Weights of a small masked image model: soap at rate 0.0022, batches of 128.
Rows from block 2 of a small masked image model, named by matrix and row number. Rows with one number belong to one neuron. Each number is 128 + 32 x the weight over its row's rms, rounded and kept within 0 to 255. All counts start at 0.
After each neuron's rows are labels from the 100 images, of 14976, where the neuron reaches its highest value: "colour at peak" is the nearest of a few named colours to the mean colour under the peak. Only what is clearly more common there than usual is listed. The data: regions of photos with short descriptions (Visual Genome).
# fc1: MLP up (model.blocks.2.mlp.fc1.weight, 1024x256), inputs 64-127
# fc2: MLP down (model.blocks.2.mlp.fc2.weight, 256x1024, transposed), outputs 64-127

fc1.758 [124 196  81 101 128 137 150  99 136 159 146  86  93 144 121 123 137  80 147  82 130 100 152 152 116 141 102 125 127 122 155  95 138 140 103 146 117  57 163 141 179 141 142 165  71 144 149 143 175 168 153  48 109 199 107 188 115 163 207 155 115  90 126 139]
fc2.758 [ 65 114 150 155 107 152 140 142  65 169 135 174 163 127  98 124 112 129  87 115 150 140 176 116 128 140 117 131 157 153 110  69 166 103 135 145 128 175 132 116 122 125 171 177  94 129 175 149 138  91 118 205 192 130 122 106  89  94 100 123  99 137  93 113]
colour at peak: orange

fc1.695 [ 74 114  95 142 129 145 154  68 214 129 154  83 146 125 133 139 154 117 118 101 175  93 124 131 144 127  66  98 153  68 130 119 151 113 109 179  81 122 170 146 122 136 140 170  63  74 105 171 100 107 123 180 127 144 124  82  96 127 148  76 158  90  62  85]
fc2.695 [121 132 154 127 103 144 148 111  99  90 177 161 135 136 115 157 157 144 130 142  58  97 117 157 159  69 174 148 162 149 107  83 135 144 115 128 154 121  91 153 156  54  72  95 145 121 116  93 126 129 133 117  94 119 177 113 151 163 138 195  86 144 111 115]
colour at peak: black

fc1.138 [ 47 209  94 117 200 114 125 144 117 131  64 157  90 149 122  71 111  46  80 148  83  97  85 142 160 146 161 158 121 154 123  96 127  98 147 190 146 131 158 112  99 120 157  94 138 105 108 141 107 187 148 214 148 117  89 163 141 121 136 138 146 169 140 102]
fc2.138 [199  34 116 138 129 103 144 110 127  93 142 132 160 124 103 110  94 147 182 123 175 136 187  99 144 108  75 154 137  77 123 156 148 114 165 135  91 159 128  98  72 119  99 126 100 135 111 103  61  99 119 135 141 161 157 160  96 101 135 151  74 124 175 164]
colour at peak: black

fc1.609 [ 94 109 119 186 135 193 145 133 173 147 204  54 192  90 126 100 114 110 163 137 107  79  98 121  83 148 144 131 115  74 123  93 113 109 118 133  89 133 149 110 178 142  98 122 187 133  74 135 106 133 110 112 123 135 176 178  87 159  73  54 126  80  96 182]
fc2.609 [107 138 114 126 138 153 143 139 135 125 109 137 155 139 112  96 142  81 145 118 126 153 115  92 193  96 108 111 155 147 167  56 150 172 140  93 160  88 116 140  73 135 143 144  92 172  92 117 237 103 113  97 142 124 135  69 120 149 154 117 153 152  46 144]
colour at peak: red

fc1.111 [113 126 139 141  72 147 154 100 148 139 119 118 150 134 160 161 160 103 153  99 134 146 108 100 105  85 120 124 209  65 119 177 174 134 141  97 157  78 132 182  97 116 117 142 140 152 188 131 135  90 165  94 123 148  97 111 139 151 135 134 151  95 153 104]
fc2.111 [200 130  90 100 126 122 124 166 157 122 139 109  82  97 117 106 160 112 142 185 163 108 104 137 127 106 111 119 178 126 161 115  92 130  71  54  77 117 113  48 166 174  89 111 110 142 144  97 120 121 171 137 111 181 130 117 124 138 149 163 125 142 153 115]
colour at peak: orange

fc1.96 [121 155  99 144 136 104 148 155 138 175 120 155  82 141  75 186  97 125 184 122 175 107 128 143  96 160 142 166  77 116 139 119 160 161 101 130 183 133  95 125 126 179  95 133 157  73 147 116 129 141 182 167 135 100  51 102  96 194 172 213 172 110  66  90]
fc2.96 [190 117  77 121 125  88 122 147 104 188 118  88 119 152 115 169 132  50 166 124 134 105 114 153  89 112 180 146 123 142 165 113 120 144 156 138 142 181  89  78  99 148 100 128 177 145 156  69  90 115  91  87 125 102 176 108  97 169 120 200 179 204 166 149]
colour at peak: cyan

fc1.378 [174  96  73 125 112 140 102 150  89 182 149 125  96 126 208 162  83 115 163 130 132 164  85 123 156  95 102 180 121  90 151 153 115 143  85 144 138 107 117 153 118 138 118 144 114  60  99 125 176 147 151 131 146  97 125 123 101 145 155  92 102 156 129 128]
fc2.378 [ 55 121 156 196 124 180 111 117 107 149 137 143 147  90 136 139  89 174 124 154 110 108 141 158 162 167 133 127  75  76 107 126  78 116 133  99 127 119  68 141 169  98 156 147 175  73 116  56 136 165  62 166 118 157 130 132 160 130  97 137 142 130  83 135]
colour at peak: red

fc1.246 [114 153 195 121 145 209 137 109 107 140 157 143 154 167 122 105 121 120  61 114  64 145 121 123  63 178 111  84 110 155 172 110 131 196  95 158 109  96 142 130 142 165 100 151 134 108 122 172 151 145 122 115 111 147 146 165 118 118  91 106 165 172 119 174]
fc2.246 [ 85 149 171 151 119 229 149  94  67 127 109 119 115 183 119 148 175 113 147 153  88 150 103 106 116 118 137 101 127 172 144  55  97 146 147 108 128 145 115 146 110 103 160 166 110 124 132 135 182 112 101 123 110  68 160 134 128  59 104  89 119 129 104 149]
colour at peak: orange

fc1.52 [ 87 129 133 126  90 195 175 148 138 174 139 155 116  96  81 148 147 154 155 112 168 170 102  80 157  94  68 183 105 125 147 162 105 111 164 109 104  99 101 124 134 135 114 166  97  90 117 114 114 199 100 126 126  91 158 114 154 107  83 126 103 163  96 130]
fc2.52 [ 86  73 121 125 146 108 156 163 142 135 138 125 205  99 135  63 126 147 152 104 149  98 146 123 108 126  34 180 161 123 103  73 153 150 139  89 134 162 144 168 112 181  60 142 119 145 115 127 176 164  90 104 144 142  98 121 144 168 121 162 123 116 153 107]
colour at peak: grey

fc1.177 [ 81  79 100 168 190 129 118 125 125 135  78 161 120 156 128  85 115  93 149 143  82  92 117  95 179 169  67 173 152 138 146  94 107  96 150 128 178 162 144 191 154 155 116 178  37 125  99 108 105 149 151  77  77 103  87 121 165 128 100 154  86 198 116 139]
fc2.177 [113  56  87 121 170 104 153 182 158 100 181  79 135 199 121 118  95 102 179  97 105 169 159 141 123  97 123 194 106 108 188  93 133 140 103 112 136 187 122  95  83 127  22 140  74 164 116 192 127 150 146 146 177 169 161 152  63  55 194 165 118 141  82 118]
colour at peak: grey

fc1.584 [131 138 126 120  93  96 150 167 131 178 115 126  86 129  71 135 121 144 170 115 159 100 117 165 121 156 136 106 109  86 127 127 155 148  48 152 121 150 101 165 100 165 122  96 127 104  81 119  78 119 131 162  57  95  64  90 107 183 133 173 147 136  79 112]
fc2.584 [243 152 127 176 123  57  81 145  89 172 107 126  81 172 103 183 193 104 130 113 123  83 151 136 143  73 177 122 110  67 132 134 172 120 149 123 102 118 153 115 113 175 139  85 165 107 190  63  82 136 162  63 172 112 150  87 173 128  91 199 145  96 196 130]
colour at peak: cyan

fc1.653 [135 190 174 181 110 186  99 146  83 149  71 172 102  95 113 139 122 129  81 150 152 136 126 112 132 110 122 132  43 132 216 130 123 100 134 169  81 156 176 120 145  97 126  96  35 186 149 143 153 168 113 147 141 153  96 123  94 137 175 184 138 140 163 105]
fc2.653 [151  77 154 111 105 114 130 172 116 118  91 153 149 129 170 127 102 103 115 162  88 157 198 120  88 112 128 179 115 110  93  96 187 121 137 187  92 105 118 108 112 104 134 142  65 154 145 110  79 117 114 143 106 165  80 138 114  96 110  94  74 123 169 132]
colour at peak: brown; black

fc1.565 [152 136 146 118 141 135 178 171  96 127 106 149 140 109 201 123 124 161 155 204 101 146 119 121 105  64 134  84 120 168 118 172 134 118 129  92 120 150 160 127  53 153  80 123 157  95 111 144 236 110  85 153 101 131 114 151 190 105 116 115  96 119 154 126]
fc2.565 [126  67 169 159 146 125 132 137 150 163 162 149 119 140 111 142 175 108 184 149 107 137 146 119 176 136 136 152  95 122 154 124 178  77  83 133 147 159 155 100 162 136 127  91 133 106 124 142 142  82 175 159 141 139 106 143 143  95 164 142 152 126  86  62]
colour at peak: grey

fc1.661 [ 78 133 129 143  61 177 105 103 111 160  88 130 149 138 117  80 194 114 156 156 150 172 146  95 121 116 162 149 105 113  97 108 163 136 148 133 151 101 131 135 160 143  99  86 112 192 176 114 133 183 116 137 198 157  61 109 184  74  78  79 168 109 101 108]
fc2.661 [167  87 107 100 169 121 110 108 141 167 141 131 150 102 147 184 131 174 127 144 116 101 140  67 143 123  64 155 121 157 172 102 102 102  83  57 132 103 146 110 103  74 116 106 167 103 171 165 107 125 127  66 129 135 201 129  88 123 179 199  69 124 114  72]
colour at peak: cyan

fc1.549 [ 55 139 118 132 103 167  21 105 123 173 146  81 149 134  78  77 189 142 130 168 150 109 142 134 127 123 132 105 108 127 105 170 142 131  33 136 174 123  78 111 157 139  89 114 116 164 141 128 172 126  97  70 153 158 154 137 171 157  82  99 118 134 129 128]
fc2.549 [ 89 153  78 115 149 129 121  91 166 149 103 179 141 137 139 137 155 139 143 123 123  73  87 166  78 133 110  78 167  90 101 141  84 161  75 121 140 146  64 163 127 135 131 185 115 142 149 149 120  89 134 130 140 130 107 143 104 137 172 118 125  71 138 103]
colour at peak: grey

fc1.764 [150 158 137 126 132  69  95  80 126 194 163 163 125 111 105 118  92 176 122 118 149 133  67 114 124 143  74 201 136 124 161 182 135 155  51 158 148  94 112 121 103 152 160  76  99 133 186 116 123 194 125 104 113 135  83 155 143 136 174 151 175 121 121 121]
fc2.764 [152 133 118 148 109  92 145 111  60  68 175  82  85 206 197 154 204  68 173  84 118  90 140 151  94 116 151 144 167 143 102  38 122 157 221 136 167 123 140 176 132 144  79 134 149 137 134 115 100  86  96 129 150  94 125 115 146 133 129 190 114 212 148 145]
colour at peak: white; pink

fc1.555 [183 112 137  81  91 143 150  90 151 128 158  68  99  54 143 108  89 111 138  75 136 172 143 160 169 108 107 183 105 106 159 138 135 127 135 109 110 144 171 131 186  69 109 135 116 133 144 182  80 122 114 175 159 145 181 142  91  77 192 194 190 136 109 107]
fc2.555 [159  91 184 164 132  95  75 100 112 130 134 150 148 191  71 109 133 146 148 121 105  68 138 118 116 174 125 108 140 169  87 184 166  90  78 141 186 153 137 134 168 112  69 158 128 112 199 176  54 136  73 168  78 117  99 104 157 161 129 203  96 134 127 110]
colour at peak: brown

fc1.665 [103 151 140 123 126  86 164 143  99 123 212  97 139  98  90 135 138 151 132 159 123 126 156 126 179 149 133 108 132  66  98 122  71 125 143 188 113 125 136 122 148  99 122 124 130  75 113 179  63 166 125 129 168 114 152 183  97 129 136 103  87  84 111 162]
fc2.665 [ 85  79  94 146 147 137 100 133 108 188 135 177 160 137 150 128 163 138 131 127 121 112  86 122 143 107 105 154 153 118 143  85 121 139 128  95 177 144 121 124  74 168 116 127 135 160 136 123 164  49 150 112 102 103 116 130 114 161 155 149 131 192 137 122]
colour at peak: grey

fc1.110 [133 147 137 114 175  97 144 144 141 133 150 155 141 119 104 116 177 147 134 179 124 149 115 117 140 123 158 132 167  91 161 161 131 111 177 145 110 128 119 163 128 114  88 141 114 122 160 126  81 143  86 118 125 135 198 131 114 175 106 147 148  35 138 107]
fc2.110 [139 138 147 119 155 180 125 121 147 144 136 107 134 185 170  97 131  75  94 133 115 107  96 109 127 143  67 105 130 109 148 172 175 148 175 159  84 149 103  74 162 126 137  87 113 134 131 110  77 190 187 112 151 110 115 159 182 127 123 122 128 131 170 156]
colour at peak: cyan; blue

fc1.350 [ 88  96 147 190 144 193 106 178 137 114  99 176 100 121  71 120 212 129 123 170 110 167 140  95 130 141 129 124 145 126  89 112 102 139  87 134 142 112  95  66 143 133 143  73 108 156 132  51 144 154 137 153 138 159 109 136  66 197 114 133 116 128 123  74]
fc2.350 [117 101 107 104 119  62 180 186 101 120 111 130 200 120 147 111  90 136 129 127  86 140  84 131 145 132 103  70 160 166  96  68 105 138 137 105 159 186 124 100 113  68  96 145 120 154  61 172 149  96 172 130 114 122 117 158 153  95 153 124 136  70 120 117]
colour at peak: grey

fc1.472 [ 87 146 121 104 152 155 111 147 102 146 179 101 158  65 183 138  86  74 104 122 146 166  77 136  80 146 149 117 145 149 159 118 154 122 187 136  81 105  71  99 145 132 139 106 138 171  87 135 179  64 101  92  88 129 168 121 152 133 202  90 147 143 100 208]
fc2.472 [106 139  82 135 120 200 120  82 128 105 110  38 179 137 145 109  93  71  81 127 139 187 129 110 149 151 138 139 155 100 155 108 126 145 209 102 156 122 135 137 131 120 139 132 130 148 104 135 164 114  98  95 155  97 115  74 167 144 141 126 119 151 103 133]
colour at peak: orange; red

fc1.337 [132 151 154  89  82 148  61 125 149 150 139 119 132  36 209  84 158 171 118 140  62 156 141 106 134 112  98 111  84 184 134 185 134 106 170 116  72 138 128 104 208 138 164  94 134 108 158 119 138 128  44 130 104 127 118 127 138 114 125 160 143  60 159 204]
fc2.337 [145 197 181  46 118 131 110 113  98 141  91 154 161  65 129 146 129 147 150 172 177 136  96 135 165 118 129  76  88 131  92 189  85 109 157 129  71  77 129 143 137  98 220  78 140  59 117 129 134 128 123 158 118 133 103  78 161 167  85  72 123  97 161 106]
colour at peak: red

fc1.153 [ 71 169  94 145 140 188 104 115 120 169 190  81 169  84 196 151 110 116  81 108 156 199 120 112  78 118 106 125 149 139 171 104 186  98 166 151  73 104  71 120 171 127 137 144 160 153  58 127 178  85  99 117 112 145 124 136 133 150 130  76 135 177 136 220]
fc2.153 [108 174  85 155  82 176 101 122 132 114 137  61 167 153 133 129 135  55 103 160 114 182 147 108 128 150 104 142 173 154 160  47 136 124 164 102 194 140 138 123 153 155 107 139  94 165  68 143 147 105 118 129 144  66 121  79 162 113 108  98 138 156  91 146]
colour at peak: red

fc1.649 [135 169 108 107 110 127  93 116 148 126 118 161 148  84  59 148 132 114 144 108 125 107  81 141  93  82  89 156 149  87 120 126 101 134 167  82 128 148  78  87  84 139 102  93 104 122  72 167  99  72 193 123 131 158 186 126 101 138 132 199 168 125 178 111]
fc2.649 [128 156 116 125 115 178 148  50  65 133 180 181  91 123 119  95 128 148  70 173 143  91 135 116  81 154 132 109 173 182  91 154 192 112 138 150 141 186 192  84 145  96 144 136 175 138 100 175  91 109 167 136 124 147 112 110 101 163 114 148 176 196 128  99]
colour at peak: cyan

fc1.433 [126 182 133 100 160  80 156 154 155 135  76 135 140 123 127 187 117 131 150 159 141 125 109 145 111 102 136 135  47  55 143 150 143 139  84  97 120 140 108 161  88 165  86  53 109 127 157  68  65 117 148 134 156 120  60  90 124 133 148 144 133  84 117  70]
fc2.433 [244 128 105 147 124  36 139 136 109 128 120 140 112 172 102 181 184  78 120 106 161 123 150 156 138  86 141 127 138 139 160 153 163 123 184  92 104 136 127 101 127 172 136 114 169 117 165  66  70 133 158  84 154 151 152 102 156 127 113 209 196 124 204 114]
colour at peak: cyan; blue

fc1.467 [141 173 162 172 128  84 127 197  71 112 109 168 114 137 125 136 105 158 137  88 142 121  37  88 107 142 118  61 150 101 162 128 158 125  90 106 179 149  74 131  84  57 169  95 176  88 120 116 115 109 144  96 107 133 106 159 131 121 143 179 115 153 156 153]
fc2.467 [155  87  80 147 135 102  83  93 121 143 104  80 148  88 221  97 139 128 118  97 125 182 175 173 148 211  75 122 153 118  66 136 159 161  64 134 151 139 163 124 132  95 140 140 166 140 143 147 158  98 124 139 118 117 129 119 125  81 136  71 142  71 106 116]
colour at peak: grey

fc1.37 [143 176 124 128 101 132  72  92  62 124 125  98 128 117 106  76 119  90  46 150 134 150 136 104 157 120 126  86 144 171  74 120 133 169 171 126 107 103 135 174 157 100 128 116 202  86 145 129 170  97 173 130  88 105 104  60 182  74 157 126  90 130 103 101]
fc2.37 [100  10 150 167 113 131 170 167 175 118 120  36 112 199 156 143  96 129 171 100  64 143 128 133 122 128 156  99 147 154 122 122 131 108 110 105 106 133  81 150 134 189 102 175 142 132 177  92 145 184 120 127 127 147 103 188 107 117 177 144 123  93 165 149]
colour at peak: white

fc1.459 [123 134 156 116 138 161 126 108 136 122  62 173 128 165 109 137 163 154  46 115 146 148 152  95 179 122 129 121 168 164  74 126  97 186  40 114 168 105  96 125 148 152 126 118 190 213 111  60 133 166 137 156 131 106 120 139 119 197 118  77 145 142 108 133]
fc2.459 [108  91 166 131 146  83 134 182 129  99 155  72 146 140 176 127  93 144 143  76  92 166 142 167  55 136 113 122 149 111 106 120 129 181 104  82 140 194 216  94 109  97  80  95 106 131  56 139 107  89 132 158  76 110 134 135 151 130 101 169 127 114  95 110]
colour at peak: white

fc1.531 [127 162  53 135  97 157 145 129 124 101 135 169 103 128 136 128 128 127 164 144 108 110 176 171  87 141 166  87 150 189 111  66 134 139 144 176 116  99  73  90 134 130 121 189 181 118 117 158  98 137 100 145  85  98 149 145 132 177 161 148 136  89 109 117]
fc2.531 [115  77 141 124 162  79 191 182 157 139 145 154  99 157 112  83  63 103 112 198  98 173 149  90 124 149 114 147 156 191 188 159 169 110  83 137 118 186 125 146  76  96 117  93 101 182 128 155 119 107 190 114 155 170 177 150  98  81 169 140 127 111 128 126]
colour at peak: brown

fc1.453 [135  88 155 137 178 117  77 115 117 103 191 107 145  92  89 116 105  54 138 128 135 137 134 134  85 143 112 116 102  84 120 109 120 121 181  86 119  82 102 157 233 118 144 127 102 155 171  90 147 137 122  98 147 121  70 172 152 143 119  84  89 119 102 157]
fc2.453 [116 164 114 152 125 123  47 100 143  92  83 121 157 146 103 156 159 143  98  94 102 153 123  78 157 171  45 198 128 160  94 125 133 147 153 123 136 121  60 133 141  89  97 181 137  91 162 177 126 102 123 143 120 125 138 114 124  72 133 171 163 129  93 107]
colour at peak: red

fc1.90 [133 139 154 125 131 105 151 151 162 143 141 141 166 166  78  87 136 118 133 201 124 169 141 178 121 105 192 210 172 183  73 170 131 159 118 154 142  84 126  99 126 161  72 176 132 122 137 110 138 114 101 118 149 197 100 142 146 183 113 104  88 113 101 147]
fc2.90 [152 129 121 161 113 132 118  41  93 112  83 141  73  63 167 145 121 158 150 195 128 109  99 132 152 127 174 151 123 118 103 164 166 144 100 117 147 130 155 112 168 166 188 141 160 121 116 104 189 136 154 139 104 133  88 129  70 133  61  92 145  98 124 101]
colour at peak: cyan

fc1.286 [ 73 176  87 163  99  65 159 107 160  93 178 117 167 116 196 167 116 145 111 150 135 125 139 131  84 112 135 130 177 150 142  94 141 118 165 172 128 150 138 111 111 104  96 130 131 134  83 142  82  92 172  76  91 130  76 119 154 164 146 123 168 167  95 162]
fc2.286 [177  57  84 139 140 118 109  91 142 102 143 114  63 145 138  75 111 130 122 161 102 145 121  98 129 136 108  80  94 140 153 188 112 131  97 104 100 164 148 148 101 139 191 165 108 203  90  52 183 190 126 205 136 157 172 120  64 113 177 141 143  75 136  88]
colour at peak: black

fc1.316 [135 105  80  73  71 121 104 103 124  78 177 106 169 108 149 154 128 138 154  99 143  99 167 120 143 130  82 108  71  86 113 114  86 130 143 100 143 141 130 153 113  83 115 107  75 148 177  99  93 148  97 114 160 164 142 148  89  88 110 166 140 137 108 127]
fc2.316 [216 126 101 146 155 124 121 101 159 139 154 121 116 152 113 127  94 148 165  89  93 135 134  95 159  98 139 155 112 121 169 153 158 161 174 116 116 168 126 141 140  87 122 164 201  93 178  97 131 135 126 144 135 148 145  74 155  83 168 127 134 193 157  85]
colour at peak: brown

fc1.326 [144 119 137 104  93  48  69 191 169 155 145  95 112 189  96 108 176 135 163 116 124 124 158 126  96 143 142 172 100 137 130 136 123 165 117 118  56  94 103  98 136 113  73 107 129  88  84 144 113 107 134 103 150  87 143 144 128 148  63 122 111  75 156 138]
fc2.326 [191 140 117 126 174  86 173 103  92 159  67  65  70 100 149  92 103 109 116 130  98 134  91 132 151 102  80 150  68 118 102 128 121 120 141 157 152 121 114 149 166 143 207 114 129 143  84 139 121 193 142  45 109 113 138 143 135 112 109 179 187 120 133 183]
colour at peak: cyan; blue

fc1.581 [125 144 121 103 119 138 155 111 117  83 191 129 102 122  62 107 143 105  73 151 144  99 117 107 158  67 138 194 125 164 114 115 172 171 127  78 190  73 121 120 152 127 107  84 173  93 129  96 182 102 150 133 145 134 104 128 170 101 128  98 156 120 179  74]
fc2.581 [106  76 173  68 162 120 184 149 145 122 127 133  90 106 144 162 132 101 138 165 148 156 203 136  98 147 163  93 120 125  85 156 103 117 141 157  49  96  65 111 134 188 126 131 106  88 100 121 112 208 146 189  99 121 104 136 139 170 145 161 166 124  86 144]
colour at peak: pink

fc1.114 [ 95 152 161  63 147 140 141 100 125 125  89 108  69 148  96 163  85 148 135  99 107 146 135 122 156  81  95  75 210 173 106 150 141  99 121 129 169 152 102 130  90 146 147  97 128 103 121 138 115 163 113 103 138 119  83 132 145 131 128 136  99 203 117 201]
fc2.114 [102 147 129  98 146 103 119 164 185 121 169 113  98 151 137  98 155  87 134  24 169  81 122 139 186  61 156 155 148 109 152  64 134 138 115  72 139 124 107 100  35 169 123 143 128 215  97 118 116 115  68 150 100 133 165 136 132 140 159 151 111 152  76  97]
colour at peak: pink

fc1.465 [ 86 114 131 123 131 110 111 156  70 142  48 121 163 125 154 151  70 181  92  74 184 115 135 139 112 130 154 122 136 115 137 157 109 120 115 143 156 173 139 137 144 164 171  67 129 107 113 107  92 171 125 148 133  79 107 127  75  89 114 108 140 131  93 126]
fc2.465 [129 136  87 108 101 111 139 125 103  50  77 125  99 152 129 135 205 140 106  91  92 166 165  81 145 128 109  99 150 154  67  54 165 139 168 161 113  91 116 184 144 138 125 103  74 148 101  93 159 149 118 140 105 144 165 126 170 136 182  96 118 158 129  85]
colour at peak: black

fc1.143 [ 91 121 107  90 111 161 153 124 126 139 134 106 207 137 119  65 133  87 132  79 173 134 106  81  67 153 109 123 175  81 110 140 116 148  97  94  53 102 130 183 188 119 104 153 164 117 108 155 132 160 103 112 143  47 140 125 124 152 171 149 117 136 168 112]
fc2.143 [180 171 135 115 126 105 133 162  94 171 160 124 103 170 147 160 117 128 145  66 153 118  48 182 199 112 139 137 107 114  84 175  95  90 136 131 140 139 126 140 158 102  89  91 107 139 141 135 134 163 172 133 130 149  96 156 183 115 145 141 151 143  98 107]
colour at peak: white

fc1.233 [119 171 128 167 118 148 157 171  84 104 147 105 135 205  74  92 123 140  96  84 107 156  96 147  82  96 111 102 153 109 151 109  80 118 129 116  72 155  55 106 120 157 136 130 138 117 114 136 117  60 109  92 154 101 119 152  95 124  99 105 117 128 135 139]
fc2.233 [167 136 132 159 211 145 155 140 137  89  68 123 152  84 177 111 128 124 112 125 140  60 147 136 174 130  97 138  98  74 139  87 160 103 130 129 114  71 134 215 100 108 197 101 142 128 103 117  79 151 141 207  87  99  92 110 144 210 151 138 102 154 167 103]
colour at peak: brown

fc1.619 [ 90 185  91 153 153 149 133 192 110 123 194 155 172 128 153 174  83 112  78  75  92 156  95 133  99 131 140 126 124  88 139 200 140 170 146 126 101 153 125 125 154 162 116 130 110 167  61 127 228 150 159 110  60 133 151 177 124 132 181 120 148 134 145 174]
fc2.619 [140 175 102 138  35 148 146  83  56 127 205 140 150  79 144 102 132  49 121 148 159 133 143 150 152 161 117 145 184 139 140 169  76 165 168 136  93 121 154 112 167 166 108 169 142  95 131 144 164 131  61 117 134 103 167 112 171 143 118  65  91 194 105  96]
colour at peak: orange

fc1.185 [ 83 204  99 111 138 137 129  97 105  84 125  89 119 138  62  88  93 110 115 119 170 128  88 104 149 142 180 124 144 126 108 108 130 214 129 104 175 114 152 163 105 117 112  89 152 102 114 159 207  95 127 155 101  74 111  76  96 117 146 120  76 128 174 122]
fc2.185 [120  38 126 143 141 131 145 196 187 198 139  80 105 178 168 158 113  57 168 104  68 174 125 160 125 163 197 149 115 103 124 123 163  85  95 130  95 176  88 143  97 179 110 159 152 138 170 137 101 159 146 151 121 154 145 117 134  81 196  98 109 120  77 138]
colour at peak: pink

fc1.541 [129  95  64 139 176 112 111 130 117 122 207 150 158  95 204 142  73 154 123 149 143 208 162 137 135  69 150 138 145 108 142 134 191 139 140 152 107 158 113 162 142 104 148 106 154  96 139  67 121 152  99  85 137 117 137 110 126 138 106 172 127 123 118 103]
fc2.541 [120 180 116 153 117  83 247 134 141 149 180 106  90 118 110 145  85  98 139 168 171 132 165 108 143 138 122 173 110  86 142 147  73 139 158  93 173 150 164 116 131 115 150 160 117 168  75 142 129 135 131 101 130 146 171  91 141 174  99 106 117 129 171  88]
colour at peak: brown

fc1.690 [146 133 121 125 121 150 127 106 173 123 166 122 118 141 151 166 100  66  88 106 130 174 103 151  59 116 117 121 130 140 135  54 110 200 135 166 106 134 140  90 158 134  98 124 126 152 123 182 174 120 101 126 134  96  85 140  91  98 194 110  85 175 164 103]
fc2.690 [132  44 153 137 144 166 103 103 100 165 139 135 122 155 146  91 134 101 101 102 167 131 166 104 145 128 118 173 167 158 102  62  90 129 136 115 107 118 117 128 141 138 176 142 156 134 201 147 206 145 123  63 139 116 131 143  76 113 158 139 154 162 110 138]
colour at peak: orange

fc1.477 [ 95 152  97 128 139  68 125 125 111 117 122 128  76 120 140 126 146 103 192 159  98 147 131 116  96 100  96  68  99 117 137  99 179 101 130 159 104 171 144 166 110 115 152  85  99  87  99 186 166 123 172 104 148 134 124 106 141 145 162  98 124 127 153 130]
fc2.477 [177 136  98 112 120 131 110 140 143 106 198 117 134  96 156  95 134 125 134  90 143 106 188 106 135 101 128 114  97 114 147 113  83 125  98 101 164 140 100 155 125 118  99 142 133 138 124  89 136 129  94 137  84 134 106 124 147 132 141 168 121 166 174 129]
colour at peak: black

fc1.23 [112 165 161 119 124 127  48 166 103 123 111 136 142 144 121 150 126 166 157 123 108  87  78 180 138 115 121 145 128  99 108 108 112 100  67 131  81 109  96 129 159  47 156  95 140 141 129 124 136 153  68 117 117 168 115 143  88 153 152  25  99 125 133 105]
fc2.23 [128 141 129 113 127 157  77 120 126 148  70 166 168 118 138  83 185 165 150 118 157 126 130 143 125 149 141 139 106 139 116 108 156 162 147 158  87  86  75 188 168 140 140 115  95 108 181 137 158  97 169 101  80 184 140 153 148 152 153 120 187 146 161 119]
colour at peak: brown

fc1.408 [141 120 100 150 173 117 122 176 110 141 126 196 123  48 125 154 159 136 177 190  95  90  99 115 160  75 139 181  93  81 151 143  91 110 111 119  69 134  44 120 107 110 134 137 149 151 142 153 107 171  83 114 135 129 129 157 103 108 185 123 134 130 196 127]
fc2.408 [130 134 175 153  87 116 106 109  56  94 154 166 142 158 125  78 142 146  89 136 192  83  99 161 135  94 120 140 184  94 118 125  98  85 160 160 133 107 167 145 155  94 165  64 127 162 148 175 107  96 136 158 112 189 115 153 128 182 159 165  97 136 151 161]
colour at peak: brown